config.toml
image_size = 40
crop_scale_min = 0.5
horizontal_flip = true
bias = "none"
inner_norm = false
expert_mlp_ratio = 1
positions = "relative_bias"
max_steps = 7300
warmup_steps = 1460
Rows from expert 1 of block 3, named by matrix and row number. Rows with one number belong to one neuron. Each number is 128 + 32 x the weight over its row's rms, rounded and kept within 0 to 255. All counts start at 0. Numbers have three digits each. After the name is the row's rms in percent of the matrix's.
# up: expert up (model.blocks.3.mlp.up, 16x160x160), inputs 0-79
# down: expert down (model.blocks.3.mlp.down, 16x160x160, transposed), outputs 0-79
up.55 113:155163080155113101121122129104111096093106091170142080185140139154100115125194140134081116135117117164097144134113153172137153087150138141194104174064151131129124093106145159129163089120116119144078141117087139085146132144126070105124098086
down.55 134:143161165172095142081141064089089093112130105166158083125148127156095100114138112125184151096147184148131108078174147128081162097118075079221107168110156162101146099158110168135131141095126112120142152130163092081114138129086115076091129109
up.56 106:134152137126123134115045121125134104135122093180135091160158121119089114132159112124094042139108124123122123144152169159130136073094107174189122133115137090119079130133144166112080088133082127168119114184087108068118155159103115111121142094
down.56 109:160125124125082134022157068086094119158142099094117129139154162123119101123135126142086156079107052124137122099184080133144176133191131174098151126152157115087167170154167130145139141113225113086102135106157116131113143109127149115117121125
up.57 109:147136128194143138120119160058148078132153115148131111124153176128069124158135141147103051099086094163062071064126171139165163090115109161137117133127048184153085103075122182106119157108125162168109149081107132136122152104077082114135144159
down.57 099:139112115148097110120182112129118148164175147094159182117122133067180106098075098090119128156110155115143145158083119151169133168101128103101151102127153065140145130152122111093214160138198081114136163183117076177139220126191121153112122081
up.58 103:144124086137143124163124135075104116052116094118131091115119169172120074147172073105157139124139126105121120112140117109102181079112104095170122136128140193181110073122154139135123122123126130121174125135095133051115122100046108136127116089
down.58 090:110161094116135137115112097104159128083081105157146065140164150159086062136141145051104125111112120241108127127198143147102126097117197147184119146126093142174145124101089145135112153138053131136121155104125090183065071151088134118116088121
up.59 102:162121146098095071140210154136119117106151142146133129139069090174103172124164145142134201156106069152113122119116116170159151118081110151103123146143150132124129161039126123148176116182129103084136142118143142162181157097163173203129171204
down.59 103:105175162118109148088129112164120151145132189094148118140134110099143136139093115096108054172182211073162119139153094114182130120159094164138157129113154141112134086132069088135120090126145120109113087133170167102076104130167126051129107111
up.60 103:101101076161162127143053141136135092167162166130132109097171116141073135115147077162116067180088175140088080113144103103161188121100153188170071036133119159121057130117150117107086137121111121117099141088131126081116156115134067109126077217
down.60 102:082161098147140161122149095163099146224197103104148162092127164130149108124113112112082109174135078134104154177145126137140170187096136179096183175136167077098146152122167149122158187144211105097132146188087148130152182112170133135156114151
up.61 085:112165135160128111112116130091141127129136143158123100189125207136120087139134087113129031147093157112066128114098119145204142090096113140148200098080102144095112129165156110124084085144079116162096125145104108123152132122126060092176118162
down.61 092:146081109131135159116143133135140159131194105085142245111087072118148133134045085126110173122126088099106068145115180105157132162129172191117156135126078119146114151173198166095121128136177162124130169159131103156168152103173117105123121085
up.62 098:120127121101103136109165165072156068083124154165090098149097157168085120135126180167070094088124099144080098067102167128123148092107128112161135130089063191151157149164132127190141147113133123124059141124135072136135109128123106078098141075
down.62 112:110100146122124144126212088152105126145123127096147142159092147112160121115128130065108140128158148172168086113173190113189147132107112115117119098129077119120208129102128147148186140169117113129145142133189077154091161161162091128099112110
up.63 100:114133131146138111105100107107120139102116118122115142136138132132098122174124130097128077105178149081228096090170141142046097072154089115130111108101164090193126152166098187083161082151145135133146118150064153097107102136111141103113067136
down.63 097:135125124144154131152162121108169089195114095121150156132121153165134159102156100149088171132067081209060180124145145091121123119120122129146090154164087130142136107111170101071077084058125092112100122091128111166153116122120180081099119160
up.64 104:193092145106053105128173153186134139144142108133095111141102109155130147151095151131151207183120113124059116129093125123151121150117178118102100157194133148120113113063145130119136114159155139110133123076159135142134182077123153135075166138
down.64 107:083191122176133170159144106126106093074111173086153105168114132082143097102084127140146095124162213101170146140169083151161128125142097162112173113114149150159179094179110083109133119091147106149154101143134120079082067147123134118163104120
up.65 108:175109064160121080157100125088125106081109095154121085169122136162109080126176097116122140117151071167098151149089115117115142092124081111181113160125167226175170115128144100143146108157092169143110162127053168108141131128078090140156115131
down.65 089:115130103132138151066163137138112124066073144180161091128125151170093109114149136115119122102160099174141100141228122175155165109139171076219155201128095148165155109107138135154049107136098099165146158117099123157114149153056095108136102071
up.66 085:089158111161159148125078155092129110142105148135135123116102147150130134160134124115160017105136185150102094083122185127133195135125170121166157104086124119108035132178213150145092138121152135131050101164090103153120116141116080088125124160
down.66 086:140113069185135115086117086172120130165160082089127145171129101084165135103123122065088162079147037112108114197084147126092168154149116204154158161153049108166117109122149122103135173099151203141116160153129100123174121127103103117132099093
up.67 094:118169129192125155133148117097096098089103147144145129163138151171150123188120121120158109124163166147137108071206160050146145065128096102138174065109134125117126095159107178169095139128182147163154143169140121125104107140111105091101115129
down.67 099:189039156136175153124140140151099075167168052156178161105165138085133147087140165073127130121132111173104110089091180093121144149139158099119064148113059112184148152101173109123109108113115156110125152111080141131140162115138143127122096137
up.68 084:106161150058124119157141120094154135138167126122150119068126170125126148097097100121217155181107107081111152195094115151113128103082106166151143096111185125126098111070112091169102102166114119099129163125027119121104190102149114124129138099
down.68 085:124119141128144207154118147092114104123154139126146145156170092174140146153138122146101131178108157137158134115147122146141126125153099160184192141040095121114099110141165162129136079195161137128126116111152125107137154129064164151077125147
up.69 083:131163139196097119145147162134096122149173111171145131131141163181097116133181102088085046111160120156113091057130145110124126147178143182193099127121104143154079061169118147102092170152142154115123153156096126123154106144135097095151158145
down.69 090:149100086098141168071105107173143106100123131105141193136139137085167162125121129094117144078098117131147124094105107162153162143119119175043144112111109142125128174119177107104159173121122106055100100114106069126152139106173086167163161164
up.70 105:102142111090084126114060143139172138170181159117086120099147150134104185110137111135139080115083128072143105146064118177079141164126132159148140102124065117126112160174163044156087097113153127138142074165114105151082120134130049124134158179
down.70 098:135091138140107174140132113185160201087143117105091160141157138116135159177081086129076120141141091086120115176074145084121088130121121157138162152140119082108070110149147126121140127130147210124124118165154120089136143081169087149094173164
up.71 100:139140129098059117087172145102140098135140176114126123117118079153093140127141177142120140175167159135132129149150133141081150089120123194137102128123146120135070122097144102104154084154105139110081092119116161118100136086183163152097153137
down.71 101:094152091144116163127151031104137101144160115121115121187150140176157089098143083097125125133121137144153086132132137167179196142103118147172152151049111138138131105115149121185133139111144098131156126135104076143112111128138129095145084102
up.72 111:169112135041133146132169170177112169143118168154109125146123084130103132126148141131137194144082131132107139087118139138139089166144095108124142176182090104138133130132140109152127094198083142074167128055137168165141180147082157147139146133
down.72 106:130199151149123141149098132129118139120090184091125133146111098080147115139103087156140111163147209073178152160119079131078080122158097169115097086126132155147130155122107111129127063134140146130121110166160157119122059093125133100116091109
up.73 106:096142149092129130132134112152068141097113173086168127116123114100153066118141100043112144154134133097173180097151078136158100188166106106111119129152136107193159125178117121137129145119144120128131080134130155148154093093076175099093097063
down.73 108:116121100103178103154062126096145123155108092185095118114139103153075141109129151209127164122153040145163119113110088114112143117152112094066046091137121176184088168073148123098110110102105126124134163156088112121093105079172138111143195175
up.74 088:099139140168166170175134111109110164113103132122119126049122184153148088128140103114102103096106124139125122110154092098111086130157047153117124145134126082118188110178104071146127120117157134147116078163171113124145103159070136097122057101
down.74 098:176074131178153116123100146148134061094162049170155122102129128146134191112141154152142192108064090089142079130084139092109096151157115080085116160118108185154109147089153105123153114126087121086113100154082165099150136084156099172139188178
up.75 109:099203084095139160097162125142137132188115157122095095087146130170105140141131150157141139092159126143175112107160151197086160155133162121125204121104098138126097159168105158151137103089081141115182087133119159106108038119137140118066159126
down.75 107:138065133126097173148134121193111171182137090115160152145151144103147119131151077043126175112190116141138131147118152098139111178117134121169126162119114132153099109142168165091136090155113153123111123141082134156163171089150086111048116113
up.76 109:144128101144107086156157104153111089052084129172106113174158154165141125128176084108115112128165133150088111120148165159121173085118154162149113216093191093131176117074164161145148096107094111098053164100090104069149123166135099122156086067
down.76 116:132167176187115119068117033112120127060109120151109095142126111112075087100135154137168132124109120172128093088205113129094130097105066128201094128138150143141158112149084151105165085117152082146143121125129112096119114144077148084127148130
up.77 096:057181121155115143122126144099092142144125103105144093139108121189121111177100104123131152109174142125157135100199180104090091099157173106151165141164162090121075156196089164132082131120096135149179135215141115123121149182158110073151123087
down.77 094:174068129120169147173150076188092114141169057131171151148135162102099147110158157112128195077139110146113109122112149089126134179160101079064081175110091197144098119098129075104162118124147116135068144118083149171142144151122120137130077156
up.78 112:119115179065125137134127139155144201150143165106113164133113050104181104122129166046166187138107131098191112112118058172105071145116126083086134103145131120171160088130133123124151120186098144133165099114099185096124116100093168183133119130
down.78 109:087133132164143132183073129087148143109104176138136120089117130096124101167098095175179086103132150061140147134152125099085067145143096127094062107184152164160073095114085109142115123118098144164132101132152153138165112064120168111095128162
up.79 088:168102112124141113119165154117154086082170123137101096115150135165102161135138139154166123152109147099110134102107153106059178109165122168140116145150081152137108128141169099140142135135144150068069088070152106088110127046099133170023136141
down.79 094:098155061194159117110111092096100069137125121105150129117143134149142063121140116084096100130169180163147071150134150197193111141100161113149112075105134117152125069126140183137159142106186120127136135156116135150124079144139122120181106086
up.80 105:156120103124152107116154142059136082093135147150120108171162143164118141156150136150106122107104113172032086063140158106134140085069142129179138143113048210129164128114136117136120140084111142140074166106108160161157084121063114123098138112
down.80 106:141119117083095130137189102144112117145148065133125107124133150120137136095144110064137108126166179173135085151105181203160157165107126130143099058067094087136152161126108175163189149165125082101124148138156089140073151133163161136122102108
up.81 104:128135177063159174127120153154099215134141150116147157153129074143152135146133186061153189096112091097166155094157107147143093176143115133112106162170129136155095140123106123139138118182114115119153130112107193098142091119116157194115178169
down.81 104:121141148134123124135126066121106136146087143127124128134086095083125109116094145180164117122196136105133139128129112062085090132147081127066084064172139152180128131052096128148159142139097164165096123130162147189152153088138188171084114160
up.82 079:129208169081176130140054094168160136099135146100122159081132152053171131092157078136143142135108133147138139100120082136153153111143061083149182128090208198133226099160087075131161166075104103159128106116137141121130124131088112096099135081
down.82 090:117056098140182166105146132106126107108154097153106153104137140192166141128124164159110128081106100083090101110120120124125120120162124086114124171121140145147116155130159146128058065147118160079140120124109167074105107071119137106104152204
up.83 107:147064126156083100153084119118153115127148098200144061137163168133085099102143134168110145128114118132045094173114101109147153088087120131159058148146127126124105080054187151082128123109142131118123137092132159096155181101096081099166103188
down.83 099:116156148173135094100151093085165125101145143137124191127079148074149162138121111136123093177103108118161192101160073143151126158109086147095177115123179124104113147106076107085189163150168066092133138166165167099077182103179105122151103144
up.84 099:099158104149092102129052138094152101145169148180130146122129133132070190115130177142146050116145131077074131090112095137141178128072184124166153102120087171100089120096200146131118128124091189125105148137116147126123160112146038102157152194
down.84 095:099108099156108188099169104165142152143127103054121172152125175058153109116135060077081127159174116117142118205096103116119151148119109148116167126100124111120121111154151140139143121093168136126143125210156086137123166112128105118122098131
up.85 092:123082150139120132157117139138140125119082106106137119158129114063107158094138120135108152151050095114116125132158111165143121117102111085120116125144120157180077151038174123074159129128096114135135095075098139132148171079143103153165168164
down.85 092:045185142128076093127178101164158177141094156090138105068118123106129124132100107162108089208169136136140128124173086114132138088106085155054192096164171130101132140138054145136151152102187084041105132164194115125141148123180093131083093123
up.86 087:093128121158107097081005167119139146177141106150117097127136141167101107135123108136128069170126167110090127119123104145126163081107134120170103139126127199139076098082144074094081086151096140131121131127118079101081169112102057068181122224
down.86 090:089116140190170128100173068124129126132125120130155173144091142132159112148081052142082124127143110096138096195133134114201129149114112160119162137095188084145160121150150125086124175136187137098140110192082094107126179112174094111095103120
up.87 089:106129114122081055165073130089136106087150160187118113137128139148148093114126112176136141148107158088084117137124112163114151157105171148164173125112141186086067124119193117081107117136139132134117069081092137098136135052166092102094150137
down.87 088:068183140117145101113162108122130186104092157076102158102149165131132075124134107135079122151185110168148149160100127133154156152101116110100107112078148119187140136072122149149134144083101103188143160143087131197087055152104105153149123050
up.88 086:134136123039116155130196162099144138116122136146106127135112204112145178141125148129175160080154053137211111152088098131111116163150134135106178140124150150146127097177145144184158192154142155128146092121109138153096110113119196136119156114
down.88 090:190147142086093103179055098153100158143105166149114083162129081097086128106125168063150116111138177177117147124103133100082115095141119159154044115121101142158167125090086062128117125128102170151088117098156150147122093086144144129130114109
up.89 111:180105122112061138102183141139097151096131165197114098147153074137121107107174146064144110174118131142104089137120138137135118108115135128169077173104078132177168120100154110120126089115122152124120113124122083076169112157074131178162134127
down.89 081:145137123089224147136142117103152153113104120132119079128104152175159108089180170094084149091183111200107133101160141182142142104120162088136132184121067181167181095102086148185109144115074096125119168092079099163134143136076096137156083117
up.90 079:091160123147105078109130176157104123163169163152103153091158172144106136131126130159132050149095196164130143065143112162118168190230123184132142118077043095125127129128132128143068085167144119133095113112158111157173131164187110120124147166
down.90 089:154080118157134141149115136149102142113185118094135179155166105145089137088079083124104142117178112117122118145106136119134129163122211139172169142130086130097084104151213115140133104138147128119148146132119110066127170072142125144100178145
up.91 098:065106115136126135105052118125145139059119116111180138163145102132153112135124125165142194074098108133114146129145096140072133144095107134122093099191172170171057144071146145095093121169123124133189116097096200098108132107136099122159139199
down.91 101:099144121138143097088152106066186125158115179135112107123086181132205120098133112168159092144119081149103190110195087107160117148111124113014128092178187160139166114135129144081139175110149078124140137139120157185157159108119139168117092119
up.92 104:145115132097085133145185176189128100147106148134109103181157086114123109146136139143120133164136129138105124188105167102149095148086162073116105142136115111134105123055126077122170130109135117116110177087112167147180157104146152143096099136
down.92 101:143224117088177088143140134159115098119129226111139075185083131111109085110143156139124091166182173174060172071161107141164122055139096157125115105113139193079200108157123079112168105112156104164113119151165145094112083135114158110165101134