Rows from expert 3 of block 5, named by matrix and row number. Rows with one number belong to one neuron. Each number is 128 + 32 x the weight over its row's rms, rounded and kept within 0 to 255. All counts start at 0. Numbers have three digits each. After the name is the row's rms in percent of the matrix's.
# up: expert up (model.blocks.5.mlp.up, 16x160x160), inputs 0-79
# down: expert down (model.blocks.5.mlp.down, 16x160x160, transposed), outputs 0-79
up.94 109:143139138144086124133077140125131150074130141079161103153098102108129049155154149103142165071081096060164136099165127135111081106178070111115132120124126108148141126185154111099198179134080161130084139147088129150191189064130146130110099131
up.95 096:104159090104145111124120114147068124127136084100137202136110125091183085140153136130141079116126092148083149175130165104047103127147144130114121138140103122127129094141159114166085104140098143173096110137147068154115155113073122146060124148
up.96 099:119104107045157104138231168153138164138100144113103184077104122083192103128142152107122122121113132166128105112101136069103162133109142083106107125132080155111125155156139089255124120078154123102102101120182135177131110180123106162128113123
up.97 091:141148135127064122077090140108099183127091160190087108143120096100147111136145192140203183135080091150173147160143095119112077123139117133094107156103184147152195134151175082170128065154138115114131117116132056130125173128131125100143163107
up.98 102:049124143110127137169132149144141155170183124096161141132112121133188156130116134174094066154149163093132105135124126079167129154114115149138172119134180143138078125136118150124121136161058095103209128167101127103067153099110074129081183145
up.99 084:144173165148094122148107152154139079164148125126167055114160143128093162111129113142153148134111159139208135118066120156156111171167130161135155154101184156071093059113088101114109152146117124116151109144100209074133124142095181134130095091
up.100 106:155123055108134126132099124137106124172068127147132145115146146169085152098127121118152132167106157218090133152122152168152133122099083142159131136163135088179121153035146178125080121134160090165126141154080129127118126127117103084184129140
up.101 086:121220130153126157178105110130133142096111195141147141148128087118169158100132163124191062135124096173168127119150093127164089125105166108137170112126175143104200126148143110121172149141103087133190097130150067122151068147123143161135140162
up.102 103:098210036105146122085166084101078157151136134022151126108141077071177091129134118124103150161113161085157154062135114132161148120131116114110123115154094152080180097129102088106147118090144111163145195109160130118093087177156146149085082154
up.103 086:080162116170149128131098101113149119131159156100128165170101113087166137061103108143156069115139140171123091136154102126150140121113137163187123140092147174087158096055117135110139108157119074157183119117089136108118095099098126127161103107
up.104 081:145175144147090107067106163151115088150122142118188064116137138110071150146168100134169144171134142098156148141102120139132112137179176158154148192113118199105094081138067102113103098158112153125127139122201122133098123139093177153071121152
up.105 126:099078134119149173151182170101155136158167135116088200087107152109181186126133139118137161094155100122124134117103121109102138157115102094060129077111095146156125188179107100196177169091179137094079108127116151120085138161147081151128093110
up.106 096:115096117079119118169136132114158121148207110124163089124139128107127120153125120179105085122146109147112152109127107087139097143191101110066130037138080170115098146209183103119128113147092144076141125145133152135117145122095141126067159162
up.107 117:115089149177153156174107175102131162086141149172091151117131126144121141140117128073093130010141074071148122125157132076127089190100105106067102069140118144171117190192177153144121140128143143139096078149100126179172132108121121131102136150
up.108 112:093127112099143117116092142097105139097106177109101130163107103133148101164168191106128097096080103081177168097197155156091127100123114143094099097161129113142117148152174145149112139170096157178116114088116101176128166065070147115126117157
up.109 095:100126147093153075172140125115081145133172149075134174125123144097186106124141165112096120106108095165097111143150178146071093100162168109072126093151081119123113138156190129134110143150108127165119150091150066210113129096069120122114118160
up.110 102:117102128122100075055134150141126163097108176095112122126128133116099105118087153082166148150114090174155142164179129118131182124089131179157152168158168085129210129167170161194137111139134099109153109115097033134155165128173138114110192117
up.111 103:102110114153162163090120080146168134104153126115139178086140144089199153119120123128080048075173121167086127169156128101123118115168117075086105075116103189095157098232185085121139109123123129133142059154102081126142188122142132127057179117
up.112 102:081117114124171172177104112134144085131104145127132144124108111153187170093101129123168051163157151149103130189133160115171114131099157148204145138110144141093133144090114114119146125126134067136182115146130098110098068143081132115132101137
up.113 112:117143117086110064119127128129106156134164102114109167100159075107171086134124146090089119134069085125123148131131136117045092112148128130053125087150081117140147165190166098153091086178115160161119126090147081187142128151105140158127165166
up.114 095:128142121151156173210122093116105145136125193175091112135126091096165091083154150091100102163136149136104117109156147202177118043085139155152088139101130131139129134073131103108143135118165049141149208136064144104126072199095127113177077126
up.115 097:133129086047113091109181133126090192172123104076118117130085121114166141127127152115166166131112194102115144131088157077151125154124169109077113132166065068124139161133133109166166180149123105141102145112135119126118129120160179185046135088
up.116 103:084099098083142042152141162105150118101150131102132159107110135062175124125118154139115124152104085091158127176084107081079141125123105140091087069124121153152152183204182094165157111159117150126093134130142126145069096159170110122108171156
up.117 129:117101131141076100085096096154158146138125129144118146175143121105107168104140077176133158100133091144065150150103105063100187136090094108159147138117152204151110147104108127082171129110141114115110119114089133099107100121149051134135147132
up.118 105:150245112102106106133120147065124130116102195130158102135102103044135090125150159124121146121105118126156200084135094154154165113143137157093094091104139098058220104148125092113150118141145117161122186131176117178125175144155160087077113158
up.119 096:150108131117090105235102142147113127073135129160103106109109135146127107141112112127154093163078188153093118127082130113109102142116144125169173163102144083202136161075085161107177166194102098113207106148069141146168114127150179166201073110
up.120 095:101145151150163123154088087131162133077170062134162123102114161102172159094153118137087122103152079179120128183110131063101131109150154106120157071111147153145120106141143118113149119157073187124175055210132130137130115094061128117066125096
up.121 104:135106145075165100170176114120147107112170129129088187071132131126167129103125120111136116134095131100142111124143129103066075127134185134094106090087079140112177158162178126244135116064132149129101124133115127137133087158056121148135051108
up.122 103:104216074106088111123127112131108106100152189077173100121083112083117133147138143103068083131117165098114117056126088151085168116159150130120124109102186155102190081154127072102182134128127105156149191138125147122103114124145150119129097142
up.123 101:116104069148153153149135142125159169114122132174071081154148131126130079100104122130105114117203100125116106117185154128143094127062103081143047102082112099156135222118134166108110132065146153134131144162089145118166135182124105091177099080
up.124 079:140185156129182147124088140157133147155203156068107091095130060077104157133138147125089104138134142146117163058106111116138123110123148140143167124084125122109117133145079077134102160174100124111159136169146128136103114127125145135102115182
up.125 092:083224129137150143158116094088135140127142207134145128123103121099154129125114186100114123155144131180151129073169121127174140109115095138141113109119121094092160139138166105164139116127173086152184158143100091120095133227134169098130069131
up.126 092:136147117176108082113082157066128135039148107148163128155109163105061099207115132067102110055061083117132125140173069141074124080085179132180146145138120123182165142190114147099139201141126162105177145159091142167123158125097145109150111149
up.127 085:133189094143136100136139138101134114139177196069179110103121090074150110144158126130111115153116147129094144100078129193157145082166099131072116122053117192086111102104128086112111091168167117142109164172097160102120107129110110136115047176
up.128 120:098133113101198138156162098102125148124157080084149094104113150082205151136133121120087136086115094132105126159121151122115134131193106109048123043138100133128117134143197105156109132127125115120140108168152102173145166119134093102056189085
up.129 090:135131156171088106173128185111159131152148183133092122146160114168123150124130166135101169130113119138151134069129052111127056139169097090078122095114133177143120105189138111133143147137156162081089117111073171135125081089159142117136119188
up.130 092:118248107143173119148134103121179093118128191083165084127156163111143136119130154122088091190163177139156106093132119158142140120127117129116110119081168147084169070127133103128182096130154119124164197156169134121048087156124152129148086137
up.131 111:123140096059178107128188139112097134154111136088114122119100103148156051120155186170147136143151109092139111111118169113142127138108091084095095103200101114188110181136090136129156164103075138172077211109126137111162141149147160190062102109
up.132 108:096178127144137139182053061131134151115170204121142119116110111083152074089116142115105088123169166160111131112196120184168129086080136136157103108077166112112140115107138098142130128133163094145125198127108137105093153182095140072156034127
down.94 106:035150113163102070132075143131187128144144154175058099134160133137098166108176095111173119152089121132144063176094141142123149152123088158151109148079134163119067152116090165124146158128120120143155108199111137075100119141120116057168106114
down.95 100:170128144115127130140112138163086114119072098123185152101074155104144086188138092118155153098165132111137157169133169137120102119180131178127099120145095118106110130051139148115115136184093161158124107131183097160106146088098120103127140192
down.96 094:129122101121144160115134099167132079132130080102217086132131127105127090127140070124118095121121134129140107160128140176162138066217101151116151146143180161112151084106108120050165064180091138113154105122144120127161161091084180212126160158
down.97 093:136117137166131077181178141158132121131112141171139203086126080132110147110119112133120161156107112149087063173104177105133096138111150179137098157089088076116075139107139125201110184206146127103109101126128126121133109132140098167144156126
down.98 110:119192118128075041105051129150132159128190180111118202161126094169182156156133182072161095098083063137141139138145173091103130122157155114172060104149098114136120138135101115159141114175114146164093125115182126122140090142132131094099111161
down.99 085:111119144121173137190175080059187131126129106126133116109139123145157124130158183116063107183126128113084115081133198154150124140158162184124134088073116114092168122133094120131165158171147143158192152152166121098126146218195099115119092182
down.100 108:163095088146135214090136136115167203135164111123099107113090129162089142098089122112203160092103119119136093132133140142095156115130103114121100103122147118131176136133110157060166130106105134096106161131091132127172133173152166124139087124
down.101 091:122125094143221107135169149092159134121039113164133169029161148142097145116145114125101076152071104110108049105096168098146138132154119108138110156116151102175108163109153152169121097158170151117060171118180125126150152119094117122147147145
down.102 104:113136130090181156136165082089115105114132151124149122137121141127177113167102158122083043134063157121129169140107188154173140095123111129101196063101048123102142118162141075091113129181149122159152118150141130118153111135147120102156139130
down.103 089:140152108130145077159160141156163157124155181160139187101141112190095092147108185112101154141134102125129068104140191130117152185105100108086126140095118100109119179114121148187129113207155158134089155141174119146135105174090108084121118146
down.104 087:111122156141157070144151099079147082101101123119124131064103140104118114111117146143036096152109143095126115136186185163163168133164093192175145105103126123070189070150122096120133159160201146091150152153137160104136152145179118130141109133
down.105 124:142168103135112144075112100077154099150122097137111093123116145095092133131084125126210134093169143159148134064155107165063135084147120126103064071171134131114110148115128151059092055095110152087132159144105168093134156056117164083052150139
down.106 092:090151118154061113094080141133141102131116158143108138145173130116111145134124147057205133139128121125167105161115087141117121088148114081109042145130158105155113146094110136134135145165105168140088135207154122137125127129077148154160103113
down.107 108:167139081184089174071109094049154145160123097167111122133124108103081149086097116161194124147135128126178106105173089185109133134154118113116114110226139171119145160142081087113097116083137080089123140134110160096132174118140169118105099139
down.108 091:111119140125108114190062138117162079123107124147120149070120106090144146137136111121176114111160057143128115161130109107133118152175154130149108107146095135107106168125101124098055159151111114140189094184128145109114137081148143096127146136
down.109 088:139158144133080118147062145127139108124076079140156116105137165130095092154082054148173157102160117187150111166128177159106148123138073164185083138099136104122138170120125152106105105186066170152147106146171106141109131097107164151129195176
down.110 102:177104112128059109151117103127113160160127110135165144113153140129078173135069113114132170115129137124081087172155122079108123128111152154169185175094049134100141112078186127164088062124124131143108149143145143165161104131125117125185193127
down.111 095:152162073124103066052068166095089172120097090156155124136157072138164154147127131073247173106139122098150091120159143122107104117154170100106080135161151120163120162081082196144126074146095116167115180123128147159175150118110163209107078161
down.112 104:151185126118150128153117129096129152089136185067122164102082135176127158152143173147137084126085096101116136091170155113096174130112135135083081100079099100129111165123094119158128099155156139144103111115168129140140129189099099102086136201
down.113 098:175120110159097123163091165120114103155068075105182133070169137106143131118102058140151135133119128129150155158137108138193133143176127188149076145110105075119121107074116120152108140164144131136145085197173093109100158098112154118168154129
down.114 100:091159119103199130158184111111123189111158163080099152109074103192126137138166165147096109084123113153175096135112196107129137126069111137106118090095132140091151153160121129146173112169153132137086187133096119118127076161148131121114181179
down.115 098:230135114104141136132146132129099134132141090114187096138145114155139110131118120109126086090108172118152185147106169134092143093213109132085128128170138155132120099135127098037132097155060150125134168089161121166209123100090217155133154106
down.116 115:180113115132118141094107183148130156165100086110184095083157095119144117120105116109170112090087140134152141151157089144108099114204137132106133178137159120129120118144076156068088088167072161099162087140128144142131173080094157162163196058
down.117 111:178142091121052124116105164153181163165139137130104074081162143185026076102076128063079150183144141186085079088127101148111115126164090134136117132107107100139147123158113131148129115191169154093127130134136122147153106105141121127108161133
down.118 109:115174144152113092116102116113143086156130175140154120100148152187176103100115128136132099122098102033138143170083176129199121101131143156079083086159141161135101112126097115138138126146105145155088136147186113110079157154165158134137173165
down.119 099:164148071121087124069108161136154157182132182139105124139171109116147121100167150197136112142093161086139098133106129119115111151147095124109074104125160133158100143125088103199168109104118156142025186123162135082072174107153178155079085137
down.120 095:075173133165116069102040146192112105131116166113171090153156146165157071114178132115124119094129146140095134084179114147130096106088153115148086129123109124153106078057141145108163145172114137162068183131149124134128156166098193158067076206
down.121 106:120122120124140149093086099188100060103081056108175126146117158120147120110154061192192141089168111140187158179109118151147151107147100096100082141157159177128103104105141149066163108093083142114150067174153092159139170090095157131136157126
down.122 108:102168116150138113145130097101138117101095158120149190130107137182218115108127111153096076147099123102090125161058128148159167110097116109123155073169109122096132137126120086095113118188150139157097115162177155096110175122144111133090195155
down.123 110:087098109083205153157136102169092128080123126133135140174121117185163090120154156090095151103100125127163144117095222156127095093117142039132128110165105138124160171104169110086166128110055113211129108110095106157198113119070103164126116129
down.124 081:108117141114118135188161132127166077083071130146137118072105155181178082151101152103036140163095166100136097160101208158190124122158149137114137090102078137120162119112097113151157171130173154131135116184139098101123104194156109140140117208
down.125 089:120111127065162141170167146141138108090144148073102199126090109150184168140154134163044127130087082081137085127080175127124128138103145087103108091108094106078150156123147141163131111154136149137097112112143104140145097204114113136167162173
down.126 091:128140087136140121136113135146109104175218143165106064126188174151169094109197070119185121164099116094125129173087072134112136129157112175103127139129134189137176145098131117105097123116093070136157069166088161126096134138129129096101153081
down.127 089:121154163156156147176158136112141121086127162126147138154104133213120097169141126127044100086128118113153138131095153139164139144108150147094190117105128089102134173150073130195103171169198161132141117206101121088080098141158136102130178092
down.128 123:123170147113108137091070135120148104151148150115177171102125122155197142150144104114183142147097141098148143150098145100107110120167154133132058155141167126169120131066137122144130101114097164158077104114179099136160145126102209221113145163
down.129 098:122114124132077133128096189107210097126094100180095111103170120164095177089134121086116137151133070124173041155095145139078130154150103155144093181110184095118107152129067155130194222096164167089125134191105060102091127144105154122166120114
down.130 092:074120120094167189161119092094144100092102136107105205159107154174146100106119163125095113112106117137152118145073168204155182155136135121115152068118106113120153148195110147109133118142156136115127103192142131080159133107148128098106196139
down.131 120:173128113086207148136146119171067099119130111103189094164089102132163076148159126111075129107121140114154167171110170122152095124158151123090194100148108143119129109143165113079145147143071103183122113101122170166167159075100138159112155109
down.132 113:124138101104143104165138154144114148111131216061150157160100118162157148124135189106086105152065095124119127125122154122114152138076117075090134086089111105133140201081151123144152121144100110153099144103105125137088058137080126123106176158